config = dict(
    color_jitter=0.6,
    patch_size=[2, 2],
    projector_hidden=512,
    projector_out=256,
    optimizer='soap',
    beta1=0.95,
    precondition_frequency=20,
    steps=15800,
    batch_size=256,
)
Rows from block 4 of a small self-supervised image encoder, named by matrix and row number. Rows with one number belong to one neuron. Each number is 128 + 24 x the weight over its row's rms, rounded and kept within 0 to 255. All counts start at 0. Numbers have three digits each.
Before each neuron's rows are labels from the 100 images, of 14848, where the neuron reaches its largest size: "colour at peak" is the nearest of a few named colours to the mean colour under the peak. Only what is clearly more common there than usual is listed. The data: capsule endoscopy frames (Kvasir-Capsule). In brackets: how many of the 100, against the usual share in percent.
# gate: MLP gate (model.blocks.4.mlp.gate.weight, 384x192), inputs 0-95
# fc1: MLP up (model.blocks.4.mlp.fc1.weight, 384x192), inputs 0-95
# fc2: MLP down (model.blocks.4.mlp.fc2.weight, 192x384, transposed), outputs 0-95

colour at peak: orange (58 vs 13.5)
gate.346:135158100129128139120116122169087107113099107096106111137113146107116134122134126108107118170150125117136088116084125128108139100110124179126138136091130114165148134106121137149118137135163095083130152174128152148103141132127124132144108164115107125095140159095138175158157161147163108145
fc1.346:111192115138181090098136122108138126136121089130150171125159120134142086111114086123125121128100120117107139142110123091137141068132139144099165131138133102103120144115123128132098121148111128112095125125115112152092118089112074099130129134138143137171122181119076162160136141142130110144
fc2.346:098159127083131088145161134126142164116156135105148123120113123142132127156102145117097146148097141119076121093113127127143137107089160134124127144151146131120086137101151142141156147134123147108119128137100162131148126141121098178120140133127125075142153136169153136105100153112100100122

colour at peak: grey (41 vs 8.4); orange (37 vs 13.5)
gate.95:093129127100121151096102146076143137114106146164096090128125127121122164130114149125174149161100132134138109158117148143161118096144100098140108093129120113095109081160165126147115115167124053140149122115172122177113138144100108101118159137104148147137085166086140142128121154142082116160
fc1.95:104124106106107128128120091135113099110127115127134120089134090138106137123106120149108098141108093118137121154145119148146134137146123139151154125140116147135085148185138097111132107141130126122108123109192097096129120070141041123103145123086093115168087174113120115138148154149110154151
fc2.95:158118134095158155152109116156096140121150123141147135127164132151071125129081152132084141142139158080112139132132134120100158133127121155127104194116116147136133118104148109164154109131101109171148078141124164127148128160114148128120164174127127111129156081134180092147133144112149179116

colour at peak: orange (38 vs 13.5)
gate.370:117156127113136156153085131113112143051125139117108093115112140153157100123147112124139082099087138160138103124116145137170161091133135078124140133110173137095133131119144113122131159127118106117163116144134134146176157127108087089116097103129131140182117153135080124118156161140096137121
fc1.370:125158151173114148097138118083110141123162099123120098141133097144101143117132128154106153131117136151119165134104090148122152114136152107117134126129130100095123160119122106155080162077110114156098091148142158126133118148154109129134146112129133143117166120149142168144107132143130105118
fc2.370:106165123136126065133098178086113169142158113110155164161124118142135153130140112089138125100143117114081098169130114110158144085123152148109146132132146105094110157101078140136118127131132145088107128157142100094111151117129132102131119122149151112097075107165125095082134143091130093156

colour at peak: orange (35 vs 13.5)
gate.61:122149140139106115137132104112130114119087107081131113141094107157115120127071110117149110127114093172141133134151080143125129081125124132131140149193159129134115124166109081140167169124160123110110135092145116154133137120138094114096125088124076114138150137154116133134118174087140124106
fc1.61:150140155116122136125170161126100154150143108161136144108132137108109105132069149142102127112130086158143137110112092143129148134163131122112106112131119101166143143089112170151153103066103107074146110141128128157132138114138110162144136168142129083123112131137174141125157130120121090148
fc2.61:124113181075082143112134150166125135075181134143130112142093141111135128152137080152129156142141177142128151123100104161131110112106142097091134096105109104096134124109141084190150097101121148131127129107147115144115186146145103102110144180115094134121097157124148084168123151190149118109

colour at peak: orange (45 vs 13.5)
gate.154:096165113144126149140130102080131167091142114162154083149151105116157145153146109110142083154127086121110088110100103139151172113133132097102125139182100105135107111127135129063138125125131097120143154133117126124113135152098103137153086140127132103177094062116105134107094098133118130105
fc1.154:158092114093180136132115146111102122163082127161126146117129121145106156136108104077089095141131157110155098121105151100114181113120110150146115123128122148085120114115128104089150124177121119109146111137155158142119089134169127123132156178120132113099137142114146170149131108185098137125
fc2.154:064106107116110168103130170107110104159137083107117141162151143157148146097115139145102157123122067121143138154148102124111131120122170138149136120129153108113120120111140145067154165200144133111060148100129142137114135134116130172092136130153113112121147112086100142129138146114133166120

colour at peak: grey (50 vs 8.4)
gate.239:111150132118100186158126110123082118122121147081165133113108126146135137132135152087097151104181131175138132095101144099150146168136104145135116158136143082099103145126156127143164104130127122110087127142100098163069105116108128107087096113114119109153134135139115128084134131111114105127
fc1.239:096161138123152133190147146144121139112135193164140092125162126114113122145107187159113118144080141087124186149137166124108160116146098120106130120133106113144145131167134133148178161135176130130151142132104135108121136148130080133150100120136162118173116117144116135146081147092146134142
fc2.239:144087172115181145135147142141102111113154129153158150116191144110183118113130196105138129142117130144092091093104111108128163174112118147154109146162144139143146129112173134108055120134139114150107097111147151159129112152110168102143126130112107157160120167126082139145136108130110134136

colour at peak: grey (28 vs 8.4)
gate.113:129132091092148119115181100124063127089114110082109114154163119134149137125155161147099160106091123104146106186111142090135125091158162119117128134097152148133118128116138137169139091122124143112106159125095140127079120155125150127156109100158127091159121147146111121142132145112150150108
fc1.113:126114131090128118133160114127135128181095116112116125118145169113138125135129085089158154142126093136103114151106094069181107136136096135157090126147126158089126106123115119093155100124129130157111123151179110107162123159099126147129145129120141108147140110113082132105131145120118168141
fc2.113:158131126095118150125103165106126147161159096129130109136129096117138118099152133156176166115139145112177137160114103174092133111144141143126141116150127131131139099126127095162116158150155114143114135139157108134077144128136141089137133124140139133147094170145106108117120163153151178094

colour at peak: orange (32 vs 13.5)
gate.174:110168136137104106162109117153156116138140130126168107134111087110140108145104176083143130133130124099129121114137170125115143131133142143155116135127093157148137125143117179125135128143133093119109113175135160105112160126145132133134128154133081077143134122107083124121121121168151074125
fc1.174:154162159146101135120090119137132108156089134147083105141157165115153117106113138148114156110135138140114093128152145128159136086163077156144118177121123122175109104137090144095129144145148143115112147114148102139120097133116085183165178157154116134152097098126162142122135119134110148146
fc2.174:156198136112107163160102126147130152117142141094109162136114126120154113138106120109165160110103112097171136133161094134137100127111126169139115126161100126088095114147097166117133121139143169132112158123130152126135105109118141117130137135155119113159114125106152158172117139162192108092

colour at peak: black (34 vs 6.8)
gate.24:160119114165108141079103111126146125080148107132122114157148152113106173131130095141146156130150120118123121120111115136142112051129147138160123135131133130110131192095093123120103155114164137135100119108115123112136102136117099120151119126129115151128123145119131129172108137204106155123
fc1.24:145111091126147123136136116168124115092115090108150099124121073087140097116092144137163108126119119119111130163104114112140124096120105143137116131114117129123090126093144145137056104131102138109131152096103117129057080113107099143097106113158069131129141131125122095175101115139120077119
fc2.24:172162094174115120110141125125113144179138111142109133144125103134120104138124106156135115128093142167106117129158139113123154123102132118134150137156152089060110126131113167100127104156164143166153194115111093121154078120123145133133140121111115061120128103105135184136141138092147105127

colour at peak: orange (54 vs 13.5)
gate.164:120118167117101163082100098168115137134116099153177119108144108139168168108128133102128080156141160104115129141121096099126111102111158101111144175119154165109138119167127161151101129144152088121107147116132138146137107085117110127166112109125126151137146131098121124095129142126096120104
fc1.164:089072133106176136103111119115131088137105119136182112121114084133127119129144163128154112140136123124134118148162122118105114085114151077151181125111118178129139168105164121140088118131113095133181134165138096133118155160115136117116097119103126110155112150148116183099125161139128105118
fc2.164:107099116130128068131145114114106099135155144156145098134170178107096157104105185130109138112121105100120164127128109108155143103113121105116107138137151150182138126096119138121132110147124102161178090122080141126172134123104150148127147112142123155136161147099129118148146119134124083118

colour at peak: orange (39 vs 13.5); grey (38 vs 8.4)
gate.350:120153144162127123103141155105142153139110117089081115139127133181097105141133110151092104148132149102089119130131151112121061128148107172133145126112101149116115118134126134142152114150137163123145133135072117075069137124127129106079118157142140122158162129114142100136118142116160166104
fc1.350:147120120092184128162151137162119135090119149127144154118158134183104129165129138173159116109076099116115171131088129114115111123116154139136106166148132112126129107129121070138129099130123130099121133125070090156151099095117149127143129118148135165104151171102099097097127136113144136116
fc2.350:111117149139128123148137155136129158101117092102108126090146130120133083067145142165096121126117128150104156118110106128134177083106119136137083151147134078132148104104163170140107148127153125134124173077119124143149131135078097117115147114127135118155143118097093118101102090121131108153

colour at peak: orange (58 vs 13.5)
gate.45:134116135124093153157114122141132103117161183124142108132146118126149117179096120139140162114134093095088176168156127143150098157122094142119121134104128151139153098128131106123122102120147148170148125157153113133111121088127157124138119143141144135113162116137124094115107149133128115102
fc1.45:137109111141118111118122111128108140113169123130139109153162124142124143169138111145087134114110106076116100158144135137144156151134126103131111140113115142120124103137133132123097140118121127145150135153143066179173138123141127113143152126145177137119104119146150127144115123128133142087
fc2.45:143137162152152086115153154150144121095109116125117099097180088098099125080134135174065134144112113169117118117105086128126160109105134142107079155123126104129149134111145182139081109125134145106143150113146110173153094111110091128106151081143141107142162128101082107130115114119128097119

colour at peak: orange (42 vs 13.5)
gate.212:133104126105138175137129143134136176099128098140125141144164130081111135140138081131056069136136170151104190114138163099119108134124116110164102172134185082125137131122115114113108163123148131134107128086125103130151109100106139125099159132155125116136090127121122134161129149176123129117
fc1.212:102153134154131125122097130148113138139156146086129113114170136080124134124134148128137152135158161100126095144126162131148142111132114137129116116134133126152145133102132148136218153159145137131132152168158143170140122103131144076150097131135100148138130103142126080121147118087121118118
fc2.212:142137117138098156130156138176148168122121135100137135118151128116163127123129126113115119101134125135122131142123076160116147119144102156125065087144088127102134144109084165177121113157093136105126112098121124163155109087124076155083168141110138109140137154147137142138127087134093133130

colour at peak: orange (34 vs 13.5)
gate.18:089118181122135147156114144108128138141166167123152133121141097120150135115094101145164111124143133179150130120155077166119112152126149158146131134100144102138158109166160143128122140126133153116109151137107143127129117215103108149184092100150127112129149146117127099100147159100142122140
fc1.18:118121145113143123176196112141166125131123127112119146163105129117123118087167132119160145135098149128165123145157111122158112129113119126107093144147132094145093096145108137172175125157144146146093127104150147125156081128132109132096167057138135129152090080156111099143119081147150134138
fc2.18:137155132124168118164137097159162143158158097100127068121137092137123143119128123079134115096134108123162133126114107123108111116132138128167099097104108151106118147133174133141164097106141121146125140111156145115099160126119163120078127129127140096124157102139113143145061100134138108157

colour at peak: black (39 vs 6.8)
gate.169:164097148129125147081163145140111110119151142111151105100163154065163163151142096127175134129114119159122125098143105122155107125146095147127098119125111114133111127065133132098116131125100129140137115091107141168132167111107111143140141147085160131136145134123118171131177144140116123185
fc1.169:113117120137115150099143163120137129136104144090154140087110146152158169118128126128137103107183126157131075133134137110121129137169105139099100135090090114146141153099184139098147102128133155100102102131098108118127139125082140166149127115120130141076139114134104181139185153157176144149
fc2.169:103108131117129128131151132170095113108162129102126131146141131164172125132108125104096152153105128121090087117119129157129141142167126146147097103130165145076137126130143147116146119145129118157103073164107139127178105115108118157179138162163125127173158152124132148124124103121109119111

colour at peak: grey (31 vs 8.4)
gate.73:139124129113110142105141113132176160115153141112120128140113118125122146133147111139151114142098137111107090155131185112094150139186124152137144105117108116101157108129166132102143117126126139106153116096123132145100138121147145142150108162093121126156163136101087119098145124148146098131
fc1.73:127080083131136108091157126115107078117101139102124124161119102129114140115129136119116121145097153152158090093113141140087143140092158116147134133137136134101145132109173139128164101134138112106099175090139130124107081149144160139143144140146078149137115116110137146063145143141105137160
fc2.73:114105109114120152136130139131126150160109128125110093118139100128146132162135193148164150106177139102129122159149168139118100110117117142110100136122120118128124128156098123080122130172137120131109134100112162134157088072159111158128156161168110145121078158094096109125160131111150132135

colour at peak: orange (34 vs 13.5); grey (29 vs 8.4)
gate.60:142119162128108110152111154121132120085135116121146136124135157116131147120115187137111123096103092099119105150153160122111122195110163145132158089050096093141150097177112189168161126135152114124125089141144144170138170127145151113122068136129101128145113144130122126139150143099112111144
fc1.60:074143116124115149155127166124162102108138145127138152139119179116140119124124190144158110089116129104122121148153137112083113148154136117112111070056120119161121088143104184170173085145081140126127126106131107151138128138119112062144051117100127155136138136147127079144128150086128118174
fc2.60:119120162155085103186147128101122128105105138120109134147132144115130156149114122108146121122137113203125130101123104131097138143125154126146132103166133127130123159149100150139074099117136107139144142087112146102151142100119139112138079141125099123137103099177118189106148099092110127109

colour at peak: black (36 vs 6.8)
gate.88:129127153073103139102133110096139126111153132148143127172141109152143153178215098131122160166154134131130130145162105146152122103065113117089160170124075133146171127122109099106101108107110101107113112148141118146142094153146132119143117117116185111114127148156135132108120103132145137107
fc1.88:118130091099109153127134099120139120100124122127139144151093095120125112211204103146147131175165132128151097147147137120139139103058132109097119166135081160148162128109090155132136095149072116112078115108117108125119099154162135137159099117109156137130110136104176142102141070158171154120
fc2.88:124175125133114092116108181091118155106116170155114145097092161136096123135194112111149137110148108112135103143100102123142153103160157114106185095151092110121132160114148118128148131126106135111116120130116164128132132115157129115104109085113173135123130187109127126107098124127111093150

colour at peak: grey (32 vs 8.4)
gate.203:104134135140127142106171114120108112101134112137144099101107119052120138138147122140109132104108127136150142116179146168146117155146127124170152084118106092147138126143162148090137167129124171145166156121136143135102123164131132141126121124119152149134135110145157190125112140116135128099
fc1.203:122120142128085154122108131112146124103144102142123144115134130219149131129122113150131125151165158116107121141101137080124150168154145148138089147090088110123116167105103160088109111154142103112113108061187094111097139128111129124116133146147142118101132133121111133117078118074100116122
fc2.203:155161091142118159120111125107130068127164153120092148155138140109123117126087092151128134153102147114143094149134146074143133097156109135149108154115151103139140092161109112154134185129112116157118121099139112131164118078102113146169146144139150105139117112121169153130099167147117078120

colour at peak: grey (25 vs 8.4)
gate.182:118114113120160110166119107148146088075129127137139118140075113107104149132125136159133116118133163127119116095120147136077119128129136127140126092120120127106112138157108118114096122210076144126146130092111153135095136133141116147124137127142107106141162147167160096134089159155146089102
fc1.182:077187114079105124132140118123142134120106117139132139133142171151102129150145143145149105160082114082139087162118102105154143117134146094129114132125139133093151100124125085101147133188104133133114125081137121127114145136132100136185113108177134136155105113122115135122134133140140151120
fc2.182:118135158134173111190129085158112103129107175140142130091152122133123105079100112138118136103146161110112076117133118145127110145136137143091109125127106131148141136118152114119105108139101122089144140113105129106148098131118124107136102141129121149139161107119100172145181137133131081164

colour at peak: black (66 vs 6.8)
gate.100:152146154119156166086132137109170082142161102149118084126122144125116103153111132114127100117135118132127132129086119117139119117103085162068114135092097072159145132119167148124147116159179109139094113152134112132160112146147123114122115139122150174075081151101103122121120111114133133161
fc1.100:126135140133163147119158114134105137131151105133098141136129149133170142159186119134071143140127166120101129076126100105123110115131115159156148164141116193119110094171111147133121119114146118137140119155108131102106126137144134096096083134153140117137120141124163123142171137101155110127
fc2.100:139149090112161095091130147155121163158094167137123102169110128179140117141157154117114103088123127136153109163141122148137112108123164107130150123157156111163124116104094130103101170096113168095100153156147107153154147126150099109152133156173137136120121130130103127086117158138135162150

colour at peak: orange (50 vs 13.5)
gate.373:135166139116079139115155085139109180141120124155163166142143126157137125131122109124148112160103121148110159144105094104125157180162106151130116104156142083073101107142132115129119121135115109130139122101126089111129099155149164102112091076154124110140132105151105130097140153075128109106
fc1.373:120142131084148107103162099138113129115137126084099112134116121116139136105111145118139087109093158156149097135155095123115140068139164161138141105185151126146101172134117116138111110128099164122135119125120161135109107171077114135146087147097092120128140127130132119104089165142116133148
fc2.373:073147139156123141128150122138127100138146127133133126094146112139141116161148119060122120147136122111140132164117094164157136103190096155148136119134095131120097127126143117173130116141145116131157089109163106109101160114104119092116117134138130110125098091108122126149081121185162128144

colour at peak: orange (32 vs 13.5)
gate.110:114164167096132082141077116162148106142143096106125151156129143145151118145131151114128115147166164109093091115131173141129145091108101118145119133119159174141132119113080121139141108149158087168135101148114128119100125146106144085129101085169158131097151108109151141121094108128101106133
fc1.110:118110146134171073146101132114118136116130115111118133098141103137134126147174141137110128110137087116162138143156130112142157133134111165105160118120121109124110135182147130126150166158096140158130118149126108128140108148083139137119135104196171102153079114127164122156140167103177167120
fc2.110:125156107131083113155115115107131103056149148116105132121147137112159128132117139127116097139120114159156122176130155106113124119154121132109125111106173139195120142178152101120144164096159130108135144130102134168168113159127152136137145141143121112162125069125172139138120152115095135162

colour at peak: orange (44 vs 13.5); grey (26 vs 8.4)
gate.195:129145141143106159104139109123129122135103148105131080138118137141099148127106151162142179102115147088156165127181161130144151151141118126139099112123126139122110127203120123125135145126134139115120190157166094149132100134116103128154136176098131172140169108155119085149107114073129099138
fc1.195:090094120128109119129134134145148142147164090149137146145128114114205088142133119120136160141162114144044141124135127158115154099155152107116163124123118137089124106058153095080120139139065146123052110103137147161143095151144133142105109124165132150123120126156158148109104120165130123148
fc2.195:142125164100118098124137116152136126127137145100112121145089083109116155154116132111124110137112134096110135118130113153199109105097133130096129112138118124100140132103129103148099057139121170114143131113119127153117110121118071150142141130128146158102137146157157115145111127138117086149

colour at peak: orange (31 vs 13.5); grey (27 vs 8.4)
gate.342:125189096114124106134118124082123095104111109121097118138082137127121154123098123154143150180123156096098137121127172086085146109155126081147150105120119112149153113134117155085143108143121105135107116150149109128141110132134156085116131161106108162100141135100118137103129095132139158147
fc1.342:122152148184113140096118125145153155177139118146124142121070160157112095135132064107160142138131200155127142112157085086120124166092099093052144152123130136135109165124125134103120119121100127164107129104164127126146154135121096101125117122120116118120124114102145132154127120120102111177
fc2.342:124156154142131081130089150161108176113163134141163126151078088148147153097122112101149154099123143158109132102153106163147133146142140169146122121128139161096128136061156134137143127126116133120068159123141107122080142144110166150118114155118133103109116134149119122099088112107104126118

colour at peak: orange (36 vs 13.5)
gate.159:138137062103142139115177177138111141125164130085116120097110140122114130176132074158138095150158116125105131124123135136130149141129142135110119126111115138128114120131094132142112122110150125090163096125128120100125165137126169149137126166136108121109125141110091142128097105104168160126
fc1.159:130149135088151151138113120164139121101098146121130154150113084124144134109125123134128138101133162127133087136175107124191123137156120183126100141171142141107114139123126127132104117105095125137126105108114074165106171117163119135146117092188139109161117112154120112114121115149117100124
fc2.159:144159100125088148073085145099100113120180125120075123120144113147125112131142108136132108154108150130126137130105074155117107100150116167068147102096132094145124112119124124103133134081112112188117118140137191127104076135099130177135119135156154092149184105131150147121146138090115132146

colour at peak: black (69 vs 6.8)
gate.225:113166125083105107113138143095122115134116099131133142126127117147109116099142121122110148107116164143128120135109148111111152124114156143154083147158155093156161137120135110115148115125131174134113099098147129131162146124143102139131108180102132141144138138138118162078109152085138117119
fc1.225:091110136117134102137153120132109135125101135143164129140116085131108119102157120138106151153129121106104109114150200103095111128060142123154153163082108141134145152119116113111083138173125165125141120120137160159131129112150124101125118157067139112111170169157172116097102163156089110129
fc2.225:135118127110073153104145121149139175147097089131103133108152125161098129155122100115122132137132092156160104111139109138185098134102125133102139124152096166165197151117149102103106108157119117086150132094127116171083110111113147094109149091136142130127135141127127133193150104110149126181

colour at peak: black (39 vs 6.8)
gate.99:121124121165161127102143152128151108104106131159146126111137152138151132180186128145145171129135126068107111120111128139157117118149174103103167142152109110154132131115125116140132138100139142124066136073119122110104119137132088131111127137135093106117109156158119154129166137125120113121
fc1.99:129132144119117133121132145132096140157124153103139158151145117142144130061098117097097142158132107193138136132117120112113104151168119164164102140114140111108118159154151149113135110162131110114173121144134136150111115140146136155116090131100065147123138109109140114131097079154173136120
fc2.99:126142133142101094199138193147101129134140147123140097139123125148135104124151118124153169136122116143129140106103099147075133100100150148151123144136116118102137095094087138159107132164155126137122159126136149121090142118114177152140134125143138142112104159109125104153121103108151110128

colour at peak: orange (35 vs 13.5)
gate.217:107119157163120077164158101123122152145157136099153141090160080118122117137133143164141108114134084134140157116171130173087128104139146160130098137140130104135138127104094102131112134119101136137132145103121132099149145163106089124111089091113139126136130158156095168149151144127167113114
fc1.217:135115152129209112094147135139071137169155156129133144142055110119132117167143125116137137132109111136135141135136151151126167128100166148132102114100107118161114123161123131118165131135149154091121121174137102108140109123122140122130095116199131136107134118133100100112139118123172114128
fc2.217:127125143121119082126155141154185168109084086115155151111069134116136151124142125132108148109143131117095146100140115137093128150092105060160081109109143182148138115127142159123140098126169130121139121108090066139093146143111128093098157099137152158120150138113100106124112098096127144174

colour at peak: orange (43 vs 13.5)
gate.59:078166117153147164157086153116115129144124138101189132130134086132175134118183146151172113097155128135131153142108154153118160098137128149146125122136141167121095093133122118138130146155135114128158125136138100099124162140133146141183102115141123122150187097150087137127091156113131143114
fc1.59:153135082116104173125098154079151131179173168140121144153140136105118139123120137175116122145128123131160109121133109145132168142142110127134092119115092143122161123100134117123115139120118131116154086098146095112118100160161143151142164127107102074126145116162117143119116108153116151090
fc2.59:088106131119144180115111107128093127126138101156124131131112098116147133108117129137166129133147117120166135154141146160096087132141129145078135122097107146096147149094148106109143097119137118150120115149128151129105145083180096148144127119142123150158122101157099115169110153139153139077

colour at peak: orange (65 vs 13.5)
gate.39:101160090150118173159135109133140141153139098074109126171134112120104160123145128123155125175147147086117121086169118171099121148100092128119138134098095172116128133126119157108151152173160073116136073128148123170122137150117113118135124196100099117105147125162154099104064106118149133113
fc1.39:104164115156168134108144111142110157128141138091151100111128102142106139126184139125135159149120133153135127142095141161115125117146148132122111175132112179150154125097154169143111129120086085132116097137135144189099148135095138126070111134158138124128120088080148141128110122137137121133
fc2.39:097125115094163183141126094119142098118157077146126144171151111140108119123148108162149135123140125120155102136127111091152148149123102135153118129132137115175112142168191121128128117106158123182133152160168116168134178156135098125122148133137078119144102114124128103137113124120184139093

colour at peak: grey (26 vs 8.4)
gate.97:152098103116159124139123092128103123145122121113123138131122081127127122107133167153102141132140116083139125163149125085148162135132126130103119124092135159134142138152155115093146104206090100137166109139098119115109149158142171104168139113108133132116110129141113135163103104136082183107
fc1.97:144118131131098142136121091101134115136132155131097167090144131131124080132072139123124154095141137165102140119128133158122113152115147115132139129150162122125116147137113158107083133046102129157123106157160105146124161123134120110087150129143145132124154125062134101149146151112129133135
fc2.97:115139092113104133139123126070123136126140135130144143116105164125190110126124117135161109121135123106152102129102099128151167125138146151159156136116167163096095097114139127122144156115188120157096164134132100132108144148135087109124124090098135119148094166112167145143115133135130109106

colour at peak: orange (41 vs 13.5)
gate.3:115143145149118126139095123133123154139121108132116093130124108161134100069151105103106167126127165134140155176120127128095153069129118155145142106158137153083111139106138101100177139114177100160140129163134155157144137125171124127171138137193121141145127088107152130157085115138128149105
fc1.3:126106117128153099105165131123118143114117123121127103148123156106144089139128145120141113121136156123134167143101141122128114097108153105128172123116174159145185127125137117137123112132126128110104129123121152128140135120125093144113111082128109096128128150156147130137074137136110111120
fc2.3:139089137144143127140177158126143135095162123142122092133112139086099183097127108067152116118121100114133063121121145162130120083110096170130134172163177103109163136096121138137111147167123111138128140102170115133113116137125125121105099138087161137125143125116120116105144142149118135099

colour at peak: orange (40 vs 13.5)
gate.234:159133155134128127115113103092114125131057127171163142116090140125112072103092106126112171098078122136116132150129135129160078106110148093121133123085135125105152131140141107153135128115162152093158163132142110160141118130165108124164154142120152113082103112125126160137175164118156115152
fc1.234:108178111115141170145171129112134120127118155071142143144121111162138181169124094128128078157148098155136123151125122142111168090147128114145125105152126134121146111160123119107123124140112126132126092091107122150137168136134114176149122151092090144160174119117101131127149141144126137105
fc2.234:107095135080094115177064147163123118118124174115132096177126157152111084130153127099130158095144141102082153089118134145052157116135156137097116055141103131123125107090128096134113109138159164123135116126101175137125151109131109144142124150120100113127133132143163098135167126146135140124

colour at peak: grey (31 vs 8.4)
gate.214:144127105135129153154109104129139117124151119128152083090117149153122141119112150145109140123165131160127124106141083137119109103143097156158084142123142113136150116107100113143111110117128099092104143118091106155105151097127120123083141166105092139129124158069128141105093155134121099139
fc1.214:097138122127137129142157137089102128121140109117116130133083123171106103127134140148124133115083091107142142165125135142121185157062112130095172142155146155158100132171146151149161134122143089110147128147139152157125137068111143119156098137120153123149153133080107102082115143112163125132
fc2.214:123129114088123162139158144141149116108144147144139181122119145088137107133132109149121097103127155130152143114154122120144136138132128119105081124132086139170173153101109105107094118113115125125114099095120147180150119171112091118128099141093126151191113126115100106135113089150145110129

colour at peak: orange (31 vs 13.5)
gate.210:111133154131139084096119075152140108153136125113151126109096102090128124125168125138151143121148084119114133147126144129103123163159137156101079173159120116129133114170101149120139121104155123141094143110127119155146139152149129114086139108141108138097157183122141143140195155134134124142
fc1.210:135134145132131172130125192099110146115115150133168073153159118187118110164101137109080144086112172118161129113127120164128123147117118132081155132119082127143109115107122123148137154094101095085079119150123143096097133119156090128149112147113158110115087081148144123144085176119138130123
fc2.210:107129106117123150107109129135144109098133114119097138121178161115133154121179103156146078176119071114117088135136149098106092133127158128107148137126095084091104074141122111106105111125152124156148123103125150135166130145104151099160096121110127157113104107098164184115130151108170076146

colour at peak: orange (49 vs 13.5); grey (29 vs 8.4)
gate.382:119118122124091097141084105184159133098154128108160119126094104127134100157098101150131140142097167140124166175123164167127081107095145081149139109142122111141183166110118117125098123108085113137103186165095118119121104151100087127147125098119106147139153102128119123168154125087154115149
fc1.382:146132178154136118126145135155126117144133145162102197141136140118149134181134134114125155109174150148111132079167112154108136167127149173105114145088185160104145124110117159144114117145106178098137132094122113159157131146147141115157136145158109135104130132131120149127139155171146137123
fc2.382:125132117123080217140108155079102085113171131097135133157146111100100094132118112131140134114137155144116100147130153108117089127170135100133156143110143092161157116123168089107121147103121129151115132136129141159122122106103129126208114189157121148106079143155138109113188149163083160103

colour at peak: orange (46 vs 13.5)
gate.83:109082134129106159160116098139116147134102113112118138157166153110107113121130109128122164120097110093106138134149123149163153080075129117134144128108132144118167122132102122118119135105129152158157117157142164172173164074119103127088124159098148148155096140145095124177130172098136160106
fc1.83:109196156144173125145121140128118121129104116095147142119105123144134119174129131114120094102145125127125108158131096135135122140174104138108104123105139101111104113128151157114173120132097123128116117082156105217139163139125143113162167122132110134140123126102098097125134128152144130116
fc2.83:111143118119091113114120162174143144073121121143114124149130135124134132119118121121133130133128076126128086113163117090086102108126138132136090144104109086133123116141114145095143139150155159100098109123127107111137120109085116151123150133162108087139123146109150163153109123091120151119

colour at peak: orange (32 vs 13.5)
gate.354:151149094092139141125114194071113104154109104129144072095134126115145145139126126104124112087123122123080140126123180132110079134110124108115141109145090131137131084126106075095115156143160140104152150144137111112157135179171131120118141154106165168122092091114118145154103165125139149144
fc1.354:133145186124131101112152069120133159156143113104131136108136132098140131102155146144112161146155115139125117139152075109150147146150112158096102161162173106100097143159099133151107113133127125105148173102120112149090127141119116131127127125151108141132164137175106123153151111128127137156
fc2.354:148156091112121138115133143123090110135109111105095177169108168134118159127138073110142111144130196106132098161121144087137129092149126108153191137119079073143108120116121120124162139109157118199136089107109141090151144163133166091158111114123128127178101096136129162125138144121102124082